A small image embedding model, trained from scratch.
Model: 4.75M parameters, norm layernorm, layers 6.
Data: trained on crops of objects in photos (Visual Genome), 61751 training examples, 23.4 epochs.
Rows from block 3, named by matrix and row number. Rows with one number belong to one attention dimension. Each number is 200 + 40 x the weight over its row's rms, rounded and kept within 0 to 999. All counts start at 0. After the name is the row's rms in percent of the matrix's.
# v: attention query, key and value (stacked) (model.blocks.3.attn.qkv.weight, 768x256, the v third), inputs 86-171
# proj: attention output (model.blocks.3.attn.proj.weight, 256x256, transposed), outputs 86-171
v.172,097,220,175,194,228,245,260,239,192,224,208,228,179,208,192,246,118,157,136,129,226,227,183,285,209,164,247,186,236,176,178,224,216,194,134,184,270,225,190,221,122,230,169,170,198,202,178,209,274,219,197,225,218,180,189,98,223,221,170,148,248,92,186,229,205,258,173,202,171,250,145,161,186,219,198,209,167,195,223,129,127,181,256,217,148,129,261
proj.172,102,230,105,214,113,199,210,196,233,154,241,255,159,169,125,225,210,166,193,187,167,151,219,242,168,243,267,221,196,218,192,224,218,199,224,274,233,193,163,176,212,230,185,195,161,254,179,151,162,168,164,129,198,290,190,276,155,178,144,138,178,241,258,165,237,198,154,218,230,106,222,217,166,190,215,207,152,172,219,223,186,177,265,190,219,161,213
v.173,098,269,229,194,210,82,235,200,91,237,105,189,142,220,215,240,222,215,231,207,172,288,196,292,211,211,192,183,157,156,190,172,184,185,208,166,157,239,222,232,196,140,246,203,268,191,157,173,170,223,194,260,204,258,207,257,197,222,208,233,239,243,232,188,224,210,221,244,219,244,230,149,174,186,179,170,207,148,194,200,161,204,136,179,225,187,228
proj.173,095,150,257,193,114,190,251,245,180,151,195,175,171,172,226,190,220,271,216,239,230,308,269,172,285,236,241,235,277,208,207,190,164,156,184,216,204,227,205,144,187,218,204,265,197,193,199,218,166,157,295,212,213,223,199,161,210,213,169,186,158,187,223,212,296,214,206,199,128,199,124,230,204,181,191,204,277,178,192,238,188,241,215,215,169,149,203
v.174,097,206,142,197,248,170,194,193,256,214,227,217,282,166,193,148,168,168,201,188,165,210,205,199,167,189,233,205,250,193,145,193,161,149,179,236,180,130,146,172,279,295,230,197,203,209,213,215,107,251,170,198,223,276,102,171,165,284,142,218,244,211,189,188,136,132,119,241,107,204,158,281,156,208,153,196,171,228,180,193,169,143,201,226,213,227,203
proj.174,093,197,211,232,189,172,259,226,152,138,193,176,159,158,207,224,178,143,182,164,192,213,203,210,201,191,131,174,224,168,186,214,241,193,225,158,146,290,196,287,205,191,219,227,156,177,214,210,234,157,205,160,181,218,152,139,240,257,208,175,235,214,151,174,190,135,129,228,207,204,300,176,183,164,235,239,197,231,204,188,164,206,172,213,158,174,182
v.175,100,167,266,198,183,225,254,222,192,247,159,211,132,122,195,179,215,174,143,219,249,198,298,205,209,151,259,173,253,169,169,198,205,160,283,185,202,144,162,113,182,185,180,134,266,215,208,200,262,218,206,199,229,183,163,231,181,273,235,244,191,207,190,204,219,191,214,273,140,181,194,175,198,243,215,169,195,157,195,214,270,167,203,138,226,208,151
proj.175,100,120,269,259,240,221,230,176,206,174,177,188,160,189,128,235,91,156,178,217,209,193,213,183,207,244,221,199,256,190,196,252,147,170,188,121,139,166,196,188,178,117,207,210,196,147,155,205,162,252,224,175,184,207,213,191,164,219,169,191,200,182,161,239,197,113,224,173,250,213,190,202,234,202,244,180,171,257,187,194,210,212,145,247,254,278,216
v.176,101,192,199,107,187,249,150,190,249,151,157,173,184,162,243,254,132,287,183,200,239,140,212,261,202,201,182,207,166,164,226,215,180,109,258,139,200,251,183,245,182,224,135,218,181,108,226,187,264,240,234,223,183,215,199,109,261,173,210,228,245,226,199,270,234,257,207,184,289,241,197,220,225,214,191,256,168,158,235,186,144,218,228,217,170,215,207
proj.176,099,181,265,257,193,256,242,202,182,284,195,211,221,157,183,243,244,232,173,208,198,124,183,169,181,202,236,147,171,164,252,282,171,204,167,221,156,83,185,250,265,198,181,169,168,136,165,232,242,172,296,110,165,211,118,209,162,243,141,239,187,155,198,257,146,212,157,202,197,200,194,162,145,272,195,224,266,166,231,244,271,215,167,212,218,128,184
v.177,100,181,173,195,241,218,173,139,161,168,234,204,224,204,221,154,176,198,184,221,165,146,223,269,208,149,226,192,178,158,194,145,169,233,245,188,230,198,135,176,197,265,204,158,186,104,243,190,236,233,192,164,215,147,248,194,230,247,210,252,167,186,163,224,222,219,201,99,128,131,201,209,205,201,266,224,171,175,223,242,150,274,198,124,165,176,237
proj.177,105,224,181,185,149,264,170,185,239,152,257,166,246,165,201,274,97,167,250,215,175,248,140,199,187,277,200,229,194,240,243,148,160,288,217,192,192,186,205,206,207,166,137,192,163,182,192,222,283,232,239,144,251,212,221,243,183,191,173,180,146,210,115,184,213,182,149,153,264,214,150,160,207,318,199,137,173,169,241,200,189,190,202,138,243,239,221
v.178,101,183,197,219,226,206,199,230,273,155,144,192,197,220,245,134,170,171,238,206,219,206,251,116,143,263,214,153,178,193,153,177,239,132,215,229,220,117,154,266,203,271,89,202,229,220,233,153,229,244,221,173,187,159,183,160,225,258,178,202,219,242,234,168,168,160,186,180,221,204,195,166,206,164,253,138,165,192,165,91,165,203,175,199,220,158,247
proj.178,099,192,186,224,201,216,224,301,245,221,237,204,170,254,218,178,221,179,205,191,224,230,247,220,216,196,174,188,190,193,120,102,138,244,210,167,249,199,253,183,248,214,208,130,262,195,232,176,237,199,278,171,268,191,174,211,194,239,200,188,212,213,101,191,261,218,198,189,252,152,216,203,289,149,230,202,158,171,126,109,168,207,224,134,227,230,154
v.179,092,201,156,163,209,195,184,185,217,175,208,183,214,190,222,193,185,137,247,198,286,250,259,273,204,142,219,153,170,292,210,209,147,231,203,182,173,138,186,162,211,135,183,237,161,182,228,165,245,173,197,172,137,243,260,225,189,195,212,216,149,171,258,162,178,162,213,199,193,227,255,240,188,153,165,203,162,164,198,222,153,218,178,230,170,298,131
proj.179,093,199,189,158,185,164,208,250,185,159,207,265,167,167,232,211,248,232,209,149,264,191,214,217,182,219,186,127,228,198,314,293,254,206,223,214,140,249,155,207,181,88,248,275,180,253,212,146,195,183,262,170,218,241,193,196,197,155,261,184,160,263,162,191,109,224,196,173,212,275,136,239,207,136,197,167,198,222,262,269,139,168,206,202,142,181,195
v.180,100,179,245,193,214,195,183,218,246,218,183,247,201,121,184,167,206,221,113,198,265,176,237,201,195,176,262,148,151,133,163,239,232,174,168,218,218,194,182,217,192,220,203,189,225,222,145,271,221,153,179,228,299,173,239,252,194,167,234,197,194,188,220,176,192,114,253,204,274,136,226,246,253,146,139,212,250,234,253,288,218,238,219,240,284,227,218
proj.180,098,203,279,171,237,170,200,200,201,166,158,229,239,228,217,149,234,158,237,218,183,165,168,168,185,156,263,184,153,189,160,207,173,253,182,138,181,284,238,241,170,83,238,154,211,220,203,199,129,164,158,252,220,213,165,123,128,140,169,231,188,198,225,189,156,239,230,150,237,226,184,208,242,191,169,248,169,163,215,241,187,174,235,295,165,279,242
v.181,092,169,200,172,130,167,160,200,187,155,271,259,174,199,172,241,220,136,120,224,176,181,219,149,248,285,270,174,234,201,188,233,159,250,187,174,248,160,195,277,212,208,221,173,158,177,172,200,153,188,219,206,194,203,217,206,193,210,228,215,266,215,206,210,229,151,218,159,163,207,231,203,173,142,194,174,158,150,105,261,227,270,207,183,179,160,240
proj.181,092,176,177,243,205,191,192,179,158,210,182,164,234,271,205,188,173,180,245,233,215,175,202,255,234,258,284,294,234,198,114,203,259,185,171,236,212,207,120,236,149,254,212,122,240,196,183,223,131,216,159,184,224,167,172,234,192,125,179,201,177,199,167,204,204,170,217,214,231,231,182,160,220,172,233,122,217,217,242,168,206,256,195,128,266,90,199
v.182,104,194,245,125,204,193,225,192,212,185,238,186,202,183,205,275,205,174,265,133,217,251,218,227,281,206,149,146,223,250,256,196,191,234,262,204,216,244,265,168,154,232,140,282,130,179,210,168,212,247,164,186,212,277,243,230,146,172,195,151,262,211,179,145,212,203,186,210,230,220,197,223,213,184,153,148,240,174,189,193,163,160,207,254,207,181,235
proj.182,103,168,208,188,185,130,192,179,245,104,185,242,166,232,133,191,196,150,180,99,202,288,228,189,188,136,150,181,196,191,206,297,244,226,145,241,196,225,198,173,155,220,204,267,197,196,185,175,230,199,194,215,310,200,191,206,216,196,168,250,245,188,159,214,231,232,275,152,231,187,238,253,183,183,170,196,216,208,232,252,210,203,159,189,191,168,153
v.183,094,238,213,208,166,212,189,195,221,139,177,141,221,155,173,247,206,257,173,195,207,272,206,145,261,285,265,276,213,213,277,197,180,137,214,251,181,103,212,140,175,215,181,191,171,253,239,186,227,210,201,215,196,180,169,222,223,213,251,205,211,258,205,130,169,128,249,206,187,167,187,198,164,209,203,211,197,184,209,180,167,234,227,213,249,200,144
proj.183,098,184,221,174,185,116,209,200,140,295,169,192,164,136,203,235,209,308,231,158,165,235,204,165,185,229,139,203,194,180,190,235,169,137,216,203,242,228,175,145,170,209,174,201,264,241,113,184,242,158,223,206,226,256,240,175,259,263,231,191,135,199,205,121,197,206,222,239,161,217,249,234,186,180,218,236,240,187,232,249,202,126,235,236,136,167,222
v.184,103,194,181,222,196,218,132,225,210,155,239,188,173,175,155,251,224,147,263,209,155,187,183,125,178,203,211,185,172,182,212,231,194,186,179,175,153,125,157,185,236,239,205,126,149,218,239,231,222,190,240,176,222,178,195,213,246,253,197,171,245,224,233,239,188,158,224,167,173,216,194,248,253,222,151,204,240,221,167,212,180,131,243,142,216,258,148
proj.184,100,98,190,212,215,262,216,112,222,202,217,228,243,240,201,178,279,219,259,288,187,157,134,202,187,236,278,276,150,201,207,98,246,232,240,186,194,234,194,173,248,183,118,174,196,277,238,159,208,167,199,202,199,199,249,186,187,268,158,162,132,255,165,184,180,202,200,183,183,196,198,156,186,214,228,255,247,235,242,286,185,201,226,230,221,202,189
v.185,103,208,267,220,168,223,219,206,178,202,257,201,192,217,227,230,222,192,165,195,180,158,273,249,174,185,187,99,217,228,211,149,180,182,199,218,225,225,206,246,156,223,281,219,217,345,153,200,188,159,230,170,166,235,231,152,233,194,141,220,128,161,188,182,229,214,185,236,164,150,176,233,169,175,138,201,203,203,169,153,206,129,193,222,201,150,233
proj.185,100,162,140,142,185,205,232,233,172,158,229,200,142,167,176,220,145,165,133,263,177,201,227,243,220,196,211,223,185,193,197,186,239,219,207,258,242,196,229,188,233,177,211,228,152,226,208,155,159,204,180,163,175,155,241,191,263,175,91,186,152,242,205,221,211,228,203,167,261,202,157,151,165,233,172,168,178,244,243,84,230,179,185,158,222,249,204
v.186,104,187,224,221,174,198,139,198,207,164,243,264,231,138,187,214,210,205,216,249,181,202,214,233,224,179,209,195,121,138,173,240,210,224,153,261,184,161,187,152,215,201,146,250,213,221,247,190,157,214,170,135,184,203,90,194,112,157,207,238,152,178,235,217,237,205,210,301,233,200,194,149,203,197,188,296,204,245,231,331,194,258,225,178,228,208,145
proj.186,104,168,249,151,236,235,160,190,202,264,171,223,181,230,160,198,245,144,245,128,232,229,136,171,228,129,169,193,186,222,190,244,206,149,198,99,214,236,138,213,188,146,195,196,158,226,182,201,158,167,299,154,176,190,229,127,156,137,206,188,194,191,137,200,159,134,154,216,132,168,182,161,256,229,261,223,219,192,237,221,189,224,174,207,243,195,205
v.187,105,203,235,209,243,202,219,161,190,159,229,223,181,207,210,89,172,235,182,161,241,210,212,236,189,173,278,246,208,208,171,171,177,242,244,196,218,127,269,210,180,148,210,164,232,176,184,140,201,186,203,191,193,102,224,175,149,177,276,213,221,223,256,244,169,150,180,202,148,160,275,267,193,191,216,241,233,200,211,230,222,198,314,194,200,144,165
proj.187,104,210,193,239,169,191,181,208,213,202,236,173,196,247,208,285,181,265,156,207,217,184,108,192,225,221,189,182,153,195,182,223,198,151,268,261,259,217,221,167,175,151,200,249,298,176,259,219,229,200,172,189,168,290,213,185,190,147,171,188,147,220,186,211,229,259,163,270,170,186,177,208,205,193,285,206,192,126,163,207,215,169,204,169,168,244,271
v.188,097,190,225,217,206,190,192,210,150,173,212,192,167,238,228,237,114,192,184,186,179,253,138,199,241,215,199,236,200,174,135,150,231,265,199,154,227,180,217,221,204,307,193,196,162,146,209,219,277,185,237,267,220,202,154,181,242,160,229,240,164,191,179,247,122,195,236,150,295,190,157,171,220,286,196,257,147,246,210,251,278,212,149,211,157,136,221
proj.188,101,240,182,174,231,226,203,263,260,203,240,214,218,210,210,217,187,197,239,184,175,145,225,232,184,208,158,255,142,178,147,136,169,179,176,218,199,247,149,242,195,214,166,170,212,151,203,205,252,238,228,169,177,175,151,220,92,165,124,219,98,202,263,194,202,131,224,156,181,167,193,255,118,221,270,262,188,117,170,126,222,154,175,227,197,280,137
v.189,093,198,161,229,227,202,170,218,241,178,265,206,243,215,171,282,137,200,209,164,105,244,226,145,195,276,223,219,216,182,209,268,265,199,168,226,260,167,183,225,155,176,188,259,219,143,165,238,143,187,146,270,197,161,257,166,221,196,151,146,219,272,208,182,208,184,222,155,188,202,159,275,222,268,211,203,143,127,215,252,192,169,156,149,159,171,159
proj.189,092,195,164,172,181,232,177,138,206,201,169,153,166,293,197,248,199,240,210,152,232,122,247,159,194,183,92,172,195,161,167,219,192,179,205,257,187,160,179,193,239,187,198,123,174,268,187,197,260,168,197,209,224,218,157,188,256,192,224,227,133,165,224,150,193,279,221,147,202,238,195,179,234,212,155,276,193,184,220,228,199,136,166,107,200,160,145
v.190,115,115,231,236,231,189,217,221,171,141,222,262,261,187,235,195,204,275,246,119,217,177,224,201,217,212,176,201,178,185,213,216,197,171,149,209,110,174,249,155,146,168,200,232,261,244,183,169,212,220,171,226,203,231,225,228,125,256,215,249,147,162,248,207,278,125,265,227,198,208,131,183,131,205,201,231,221,197,156,142,180,187,205,175,217,105,210
proj.190,112,166,171,248,189,189,220,253,184,222,143,182,115,187,212,135,218,188,257,158,236,224,113,170,313,170,169,234,234,216,231,187,166,211,210,169,171,181,229,244,250,271,153,187,218,196,147,232,198,139,127,160,205,189,296,162,167,210,217,216,180,216,204,177,271,160,314,197,168,247,218,304,248,179,201,184,185,195,209,242,218,159,219,218,219,232,215
v.191,111,133,273,190,255,220,281,155,129,127,160,183,222,189,181,157,227,229,248,284,224,235,181,198,202,175,196,189,264,174,120,195,192,167,118,235,183,156,250,310,194,133,206,166,185,164,209,203,196,221,133,193,191,166,166,193,264,161,153,201,177,256,159,194,217,249,195,103,251,260,169,120,266,164,109,228,222,187,197,208,133,178,217,187,190,264,201
proj.191,105,226,174,207,220,202,174,190,214,294,234,206,144,247,148,177,188,155,232,193,215,177,104,213,194,200,151,173,169,184,209,198,193,184,141,271,266,185,242,166,219,173,254,190,216,255,268,249,198,206,250,183,270,114,153,218,276,170,249,242,146,120,159,213,163,303,157,222,163,203,180,160,165,194,209,194,158,255,234,201,226,239,271,224,172,206,209
v.192,095,186,226,226,179,216,215,272,193,265,219,187,286,245,194,190,281,196,172,198,275,201,211,179,232,196,185,134,256,189,229,202,171,265,199,110,198,183,169,106,224,211,229,177,184,177,199,128,271,206,275,187,239,258,251,143,205,229,191,185,187,246,216,232,162,150,161,223,178,249,236,184,194,160,219,132,176,147,193,257,226,233,180,237,205,160,190
proj.192,096,206,194,225,227,119,175,266,170,162,170,225,206,235,248,175,186,263,220,171,184,219,174,209,151,257,219,239,212,145,186,210,251,192,243,258,235,211,244,271,235,234,247,167,177,192,234,223,211,280,206,160,261,134,183,212,212,114,148,206,172,159,173,131,243,142,166,223,257,273,197,232,214,176,237,171,236,232,259,189,234,206,242,251,224,128,271
v.193,099,223,203,259,231,177,149,173,152,224,211,177,209,248,180,131,208,183,158,169,138,187,229,244,218,231,180,152,192,149,202,170,196,201,161,120,261,191,126,243,158,163,253,195,194,281,256,211,241,227,171,229,217,198,216,127,214,247,253,223,211,243,250,247,167,251,218,223,154,175,182,222,243,230,169,214,192,157,145,141,179,173,275,174,255,153,237
proj.193,109,193,219,110,236,192,232,172,258,211,196,206,171,188,215,168,180,188,234,155,225,184,206,172,256,158,192,288,264,216,160,217,218,214,203,236,245,230,219,216,194,260,186,251,178,286,212,266,242,176,223,215,123,240,86,212,149,173,182,177,207,180,163,182,215,117,288,194,206,266,195,297,194,185,246,220,181,166,225,257,233,169,160,194,157,236,290
v.194,103,193,209,236,227,187,141,239,196,247,267,197,221,183,151,215,227,215,184,201,223,240,229,186,204,147,218,241,209,199,124,150,169,189,149,158,161,164,178,168,229,81,237,179,263,131,219,240,233,253,203,197,142,125,207,205,174,156,149,146,225,301,194,167,202,179,184,168,210,205,242,222,221,130,232,200,207,163,196,121,184,233,272,160,202,159,162
proj.194,103,153,241,220,228,225,212,183,187,259,163,217,156,224,326,234,131,248,209,168,179,178,227,220,245,272,234,197,164,138,192,208,226,238,217,200,241,253,163,174,197,146,218,222,226,126,166,189,171,143,223,217,205,230,154,223,153,239,187,198,197,293,222,194,209,223,250,210,179,240,254,184,177,205,194,201,286,190,258,167,144,211,102,166,235,214,230
v.195,094,206,215,247,196,171,181,260,166,291,185,177,189,183,205,219,191,186,202,179,230,190,145,197,220,217,250,240,193,194,213,259,192,217,193,202,111,203,222,151,277,176,144,175,188,170,254,215,169,171,223,214,172,223,177,229,219,201,296,164,181,245,148,234,224,222,226,177,279,175,158,208,147,193,224,302,200,236,244,221,179,147,156,157,189,103,205
proj.195,101,164,195,234,136,164,196,211,182,230,193,188,203,148,173,157,196,161,292,144,137,228,257,159,186,212,302,183,87,186,168,168,201,213,187,229,226,163,143,215,183,185,226,244,162,187,270,196,237,221,248,160,231,156,226,208,305,199,123,200,153,162,194,149,228,173,226,268,212,225,196,188,194,223,238,259,229,170,185,152,235,183,146,255,225,247,218
v.196,098,228,211,144,175,155,144,199,219,209,196,220,295,243,234,188,201,268,274,125,174,169,176,158,194,131,247,181,218,171,260,209,131,214,221,183,150,232,261,243,268,186,179,193,240,205,152,200,209,163,277,180,197,219,227,249,162,215,174,141,245,253,186,244,207,189,148,260,95,166,169,170,174,251,192,175,184,156,162,185,144,196,218,164,209,197,191
proj.196,095,157,193,221,195,148,242,245,150,160,205,200,184,199,259,164,183,229,186,154,184,122,125,206,84,155,275,182,192,194,183,199,268,169,275,187,144,180,153,176,232,226,238,199,186,176,247,208,199,127,181,181,175,235,261,173,164,219,184,180,227,182,160,131,191,221,186,208,196,167,228,180,278,194,271,155,290,211,223,196,250,148,201,212,190,186,205
v.197,089,251,249,208,211,170,246,216,251,171,241,178,263,166,161,203,200,279,123,241,173,242,154,242,247,206,128,270,266,190,142,196,197,166,199,182,232,227,235,251,144,232,188,214,154,176,176,205,227,222,176,147,267,168,167,179,212,236,127,212,247,170,177,250,191,254,192,206,217,280,165,142,270,151,234,203,170,260,202,333,257,181,183,234,142,140,162
proj.197,099,129,258,240,225,242,204,165,202,179,252,186,171,198,220,226,272,189,212,177,235,234,186,202,217,192,227,227,204,178,213,220,149,191,225,186,192,172,214,195,181,129,172,229,261,159,280,182,190,186,263,186,115,233,185,206,232,119,186,179,221,244,237,167,185,195,162,237,146,197,223,287,221,154,181,265,249,273,223,161,193,162,118,250,179,176,228
v.198,098,261,153,253,165,158,189,194,202,120,189,179,176,224,202,174,157,175,190,209,212,197,303,181,143,272,171,182,209,192,205,278,187,195,246,134,272,151,234,157,118,232,124,215,246,213,121,151,189,176,210,187,132,169,149,210,230,245,122,224,187,246,184,197,226,94,188,279,124,238,236,236,199,237,152,217,136,139,228,164,147,286,184,168,212,195,191
proj.198,101,161,215,179,201,178,148,295,258,233,240,168,136,284,169,234,170,254,165,223,180,202,190,222,147,185,136,247,191,222,194,196,172,154,220,195,204,195,178,182,196,298,203,168,195,167,209,247,222,222,151,179,233,164,224,158,230,191,212,208,132,237,242,185,177,217,222,216,218,204,163,199,204,248,294,172,231,201,168,225,215,191,201,170,198,224,178
v.199,106,212,177,168,149,193,200,185,147,148,152,163,178,193,187,223,202,271,178,182,144,270,191,309,243,248,246,134,230,203,212,191,217,161,252,186,217,251,173,214,182,191,182,190,186,260,124,174,155,193,185,168,197,207,171,196,167,231,206,237,270,178,123,240,230,117,154,187,209,256,169,240,180,179,146,244,244,191,247,286,137,157,203,130,223,206,221
proj.199,102,205,215,225,223,275,199,215,255,183,204,155,156,228,210,217,220,145,247,270,194,160,209,264,233,190,167,163,192,256,175,214,141,132,229,156,222,153,219,180,191,249,207,164,181,215,201,198,123,207,219,228,219,135,218,174,212,239,182,193,128,262,248,189,234,204,158,160,186,260,204,211,255,172,234,211,173,108,229,187,191,194,258,259,201,239,244
v.200,100,195,198,224,193,210,262,204,254,185,231,138,193,195,230,203,282,186,148,178,222,179,100,151,187,217,247,229,144,230,239,171,204,251,209,172,179,116,217,282,215,199,235,137,177,135,260,260,219,298,222,178,207,181,96,187,219,225,201,195,236,220,172,192,209,199,180,217,208,197,140,152,232,216,201,196,184,201,227,140,98,222,218,226,271,149,259
proj.200,097,190,162,115,171,237,194,249,153,177,212,191,260,239,178,206,204,182,197,239,116,198,143,179,192,169,185,181,142,200,199,230,221,177,292,149,190,206,243,189,189,174,139,230,159,251,165,218,214,233,144,130,129,251,218,211,182,206,138,192,138,211,209,218,248,239,201,202,184,146,197,226,198,269,145,243,168,128,219,202,216,243,262,192,160,248,189
v.201,100,212,223,196,206,172,193,174,199,199,236,127,185,204,169,234,199,230,154,272,183,232,231,147,244,246,189,190,182,272,164,111,269,154,199,150,235,175,238,215,241,165,212,235,138,144,153,166,173,273,168,238,155,177,205,174,255,175,210,311,256,257,250,218,234,229,105,166,159,197,284,232,232,250,187,155,195,244,154,192,262,100,201,179,210,260,195
proj.201,101,181,270,234,223,178,219,253,194,185,287,218,242,174,234,164,225,185,238,159,170,193,204,199,246,219,113,193,194,207,200,176,108,180,137,162,224,249,234,237,182,200,181,156,206,172,162,161,190,170,300,178,214,285,267,232,191,167,230,133,197,174,269,211,266,175,164,207,206,163,208,237,205,195,266,226,193,227,172,207,204,117,202,207,119,234,229
v.202,096,236,154,267,186,218,117,140,161,182,235,209,204,128,210,224,198,231,191,227,250,201,166,140,239,185,176,188,186,119,129,208,222,219,151,138,253,150,173,238,234,199,189,121,224,232,198,156,156,154,236,207,163,231,201,135,270,200,183,248,201,228,163,259,204,219,190,227,196,177,174,228,150,235,155,240,302,279,204,198,200,175,183,248,328,227,136
proj.202,103,226,235,192,271,129,186,199,214,190,175,138,213,198,298,233,94,140,167,190,105,184,175,208,206,283,241,265,207,196,238,234,179,199,161,275,114,115,249,235,163,226,243,119,214,210,201,152,210,183,194,156,157,194,221,182,199,127,162,120,242,196,214,150,198,226,212,183,211,170,242,195,191,192,199,230,211,169,228,256,194,180,259,157,217,151,261
v.203,100,273,263,228,162,234,187,183,241,202,218,156,167,186,154,220,182,236,216,160,202,145,221,154,252,180,191,179,172,224,147,242,177,239,200,192,195,198,223,225,210,237,146,195,125,157,266,187,272,194,204,217,181,219,220,177,189,297,178,189,147,182,149,155,176,229,151,188,152,172,223,225,156,212,238,201,239,148,244,261,283,127,226,193,149,117,150
proj.203,102,235,218,165,136,119,161,166,197,218,186,116,202,246,106,185,234,229,254,276,202,249,174,227,185,226,157,214,189,232,247,196,177,261,198,164,220,184,189,228,226,180,178,192,147,167,220,145,253,174,164,231,190,275,229,180,190,231,206,280,175,234,206,239,238,198,130,232,189,218,149,270,167,196,177,213,121,247,225,108,259,263,145,212,169,231,187
v.204,104,265,211,187,241,99,181,120,237,205,191,213,227,166,224,173,216,167,178,191,217,244,228,174,260,282,168,173,171,235,106,168,147,209,204,159,182,207,205,156,228,200,250,241,261,175,211,226,222,291,232,177,254,181,220,219,149,141,182,151,209,186,171,265,197,212,235,205,147,267,204,234,167,204,219,124,232,299,226,278,215,175,248,120,185,224,224
proj.204,112,169,143,125,195,270,232,222,203,185,217,190,201,229,139,132,235,193,160,221,226,235,136,217,211,183,216,158,244,211,189,261,177,163,237,235,220,167,165,213,238,159,189,165,207,223,244,171,236,296,227,181,141,144,194,270,193,269,254,188,277,188,135,187,236,105,208,154,144,242,193,149,290,198,244,235,139,177,138,178,206,130,214,204,199,198,161
v.205,104,103,220,205,134,168,218,226,229,200,132,110,241,253,219,207,171,142,99,209,280,258,158,241,214,123,304,182,124,153,181,200,200,215,149,242,153,116,259,186,160,255,225,134,196,203,245,224,227,203,182,193,244,189,237,178,168,175,190,126,208,179,246,247,202,209,270,179,200,187,181,138,222,242,235,245,126,191,196,238,161,161,222,156,235,270,207
proj.205,100,261,148,204,225,175,247,134,129,189,195,181,174,224,215,184,175,156,185,184,164,339,205,151,195,217,231,180,214,203,205,183,145,185,184,249,140,311,177,221,156,220,149,208,244,262,238,144,170,156,237,249,199,205,119,188,230,167,234,207,192,181,71,215,213,135,143,285,162,178,220,241,295,149,205,222,236,151,266,184,203,147,173,277,201,211,157
v.206,105,219,212,189,216,146,222,247,212,193,151,226,174,202,208,162,171,210,212,217,207,148,182,179,220,127,225,199,253,218,197,149,221,238,197,252,184,224,178,205,244,156,247,170,177,207,169,205,232,276,200,199,242,187,243,270,217,183,235,213,237,244,178,141,212,173,235,166,206,263,164,164,135,167,218,139,217,256,197,235,190,102,142,256,225,247,287
proj.206,110,157,204,219,130,270,187,177,190,195,165,205,219,226,270,265,175,153,268,261,215,232,139,163,253,163,224,254,188,213,197,233,239,225,165,183,222,182,200,169,271,216,186,268,203,114,186,211,201,172,171,226,211,162,188,257,196,177,193,238,210,206,184,210,239,208,278,212,178,116,207,148,210,247,198,236,240,196,216,135,242,210,266,202,216,129,176
v.207,088,259,207,182,183,157,193,268,183,209,176,205,194,227,190,263,172,272,166,294,188,237,120,256,256,159,166,136,237,226,193,202,196,138,166,207,202,136,178,213,184,180,139,166,215,239,137,181,223,167,214,134,207,202,185,251,212,195,221,147,196,152,202,221,202,155,172,123,150,148,186,207,215,215,110,230,169,211,240,211,166,200,213,243,154,110,167
proj.207,089,201,302,152,222,172,69,209,211,247,203,192,211,199,201,237,217,226,209,284,206,151,163,268,231,234,189,136,202,255,137,152,173,131,179,210,149,163,166,178,143,152,201,129,207,161,255,162,206,252,110,233,237,146,131,188,171,188,205,117,203,210,199,215,252,162,178,255,174,198,170,202,228,238,168,172,230,232,187,228,175,216,165,216,158,261,209
v.208,097,196,224,249,212,222,171,193,278,203,223,170,241,171,262,209,211,262,196,281,187,182,226,247,225,224,175,151,183,165,199,181,212,170,228,147,245,159,197,143,134,237,188,131,245,198,219,185,157,295,236,199,118,233,197,129,154,215,179,171,249,217,255,229,158,202,131,182,273,200,180,195,283,266,214,319,128,193,220,193,137,206,218,268,160,220,203
proj.208,094,232,136,171,252,240,173,175,292,233,184,149,154,232,220,142,180,209,139,176,178,265,173,269,170,199,248,216,166,208,196,154,255,184,301,167,255,200,214,232,157,251,273,170,178,219,241,224,170,171,184,226,195,174,302,142,235,141,169,181,134,206,175,174,161,253,252,213,143,252,215,145,222,183,217,143,206,246,171,208,205,111,233,178,165,223,234
v.209,098,217,243,158,202,129,202,140,242,233,277,183,210,194,204,201,186,178,178,204,170,212,229,131,186,203,147,173,135,169,168,210,349,174,214,263,180,135,242,241,188,187,136,231,155,203,214,195,144,177,173,191,178,306,213,202,233,128,233,184,244,242,272,215,153,192,248,170,260,201,181,238,83,262,235,179,182,267,199,237,170,264,133,251,198,244,213
proj.209,099,172,133,216,211,231,195,211,202,228,202,153,182,156,161,183,192,231,265,114,260,231,136,181,195,117,224,224,177,221,250,201,188,140,168,283,207,236,157,216,245,188,238,134,202,266,210,208,195,189,210,211,183,134,203,250,218,235,216,198,183,209,221,202,215,213,155,207,212,169,203,249,179,229,191,149,256,235,115,188,197,224,242,126,192,177,142
v.210,103,197,169,136,191,136,261,274,227,169,140,173,168,235,249,228,201,165,174,209,213,144,254,208,218,217,196,182,212,225,237,209,188,172,239,163,155,180,254,231,265,166,229,220,315,200,209,179,211,191,189,258,178,204,200,209,221,178,173,228,188,198,176,289,212,224,229,213,157,135,180,233,214,193,223,160,226,158,140,131,181,296,293,219,152,200,167
proj.210,104,244,127,201,237,197,233,215,211,207,193,158,274,243,201,190,232,246,202,225,167,189,116,172,216,210,225,201,214,236,230,170,159,178,271,162,243,170,297,202,157,225,160,175,204,153,112,235,176,168,249,146,221,181,232,201,194,243,224,209,233,228,180,182,201,89,250,269,255,165,198,172,226,269,252,238,105,196,259,192,219,195,144,198,210,230,214
v.211,102,269,184,229,175,199,158,208,172,127,194,216,211,282,251,270,109,144,217,269,181,206,223,193,210,194,222,246,211,210,182,196,180,142,190,173,147,206,225,170,255,274,145,205,152,251,166,242,280,173,135,234,255,204,160,150,202,221,228,177,261,234,177,169,250,198,254,186,202,168,184,228,241,168,208,181,211,195,192,214,236,235,124,239,277,254,217
proj.211,115,216,175,173,173,221,182,199,168,242,157,225,129,280,195,210,192,231,215,205,167,258,186,65,244,263,217,168,234,260,172,237,196,243,235,191,213,236,187,166,226,185,150,206,219,230,234,173,252,206,229,222,185,205,239,227,219,219,206,191,266,195,157,188,182,210,234,201,153,217,171,95,154,181,257,204,256,172,201,261,158,254,212,199,225,194,268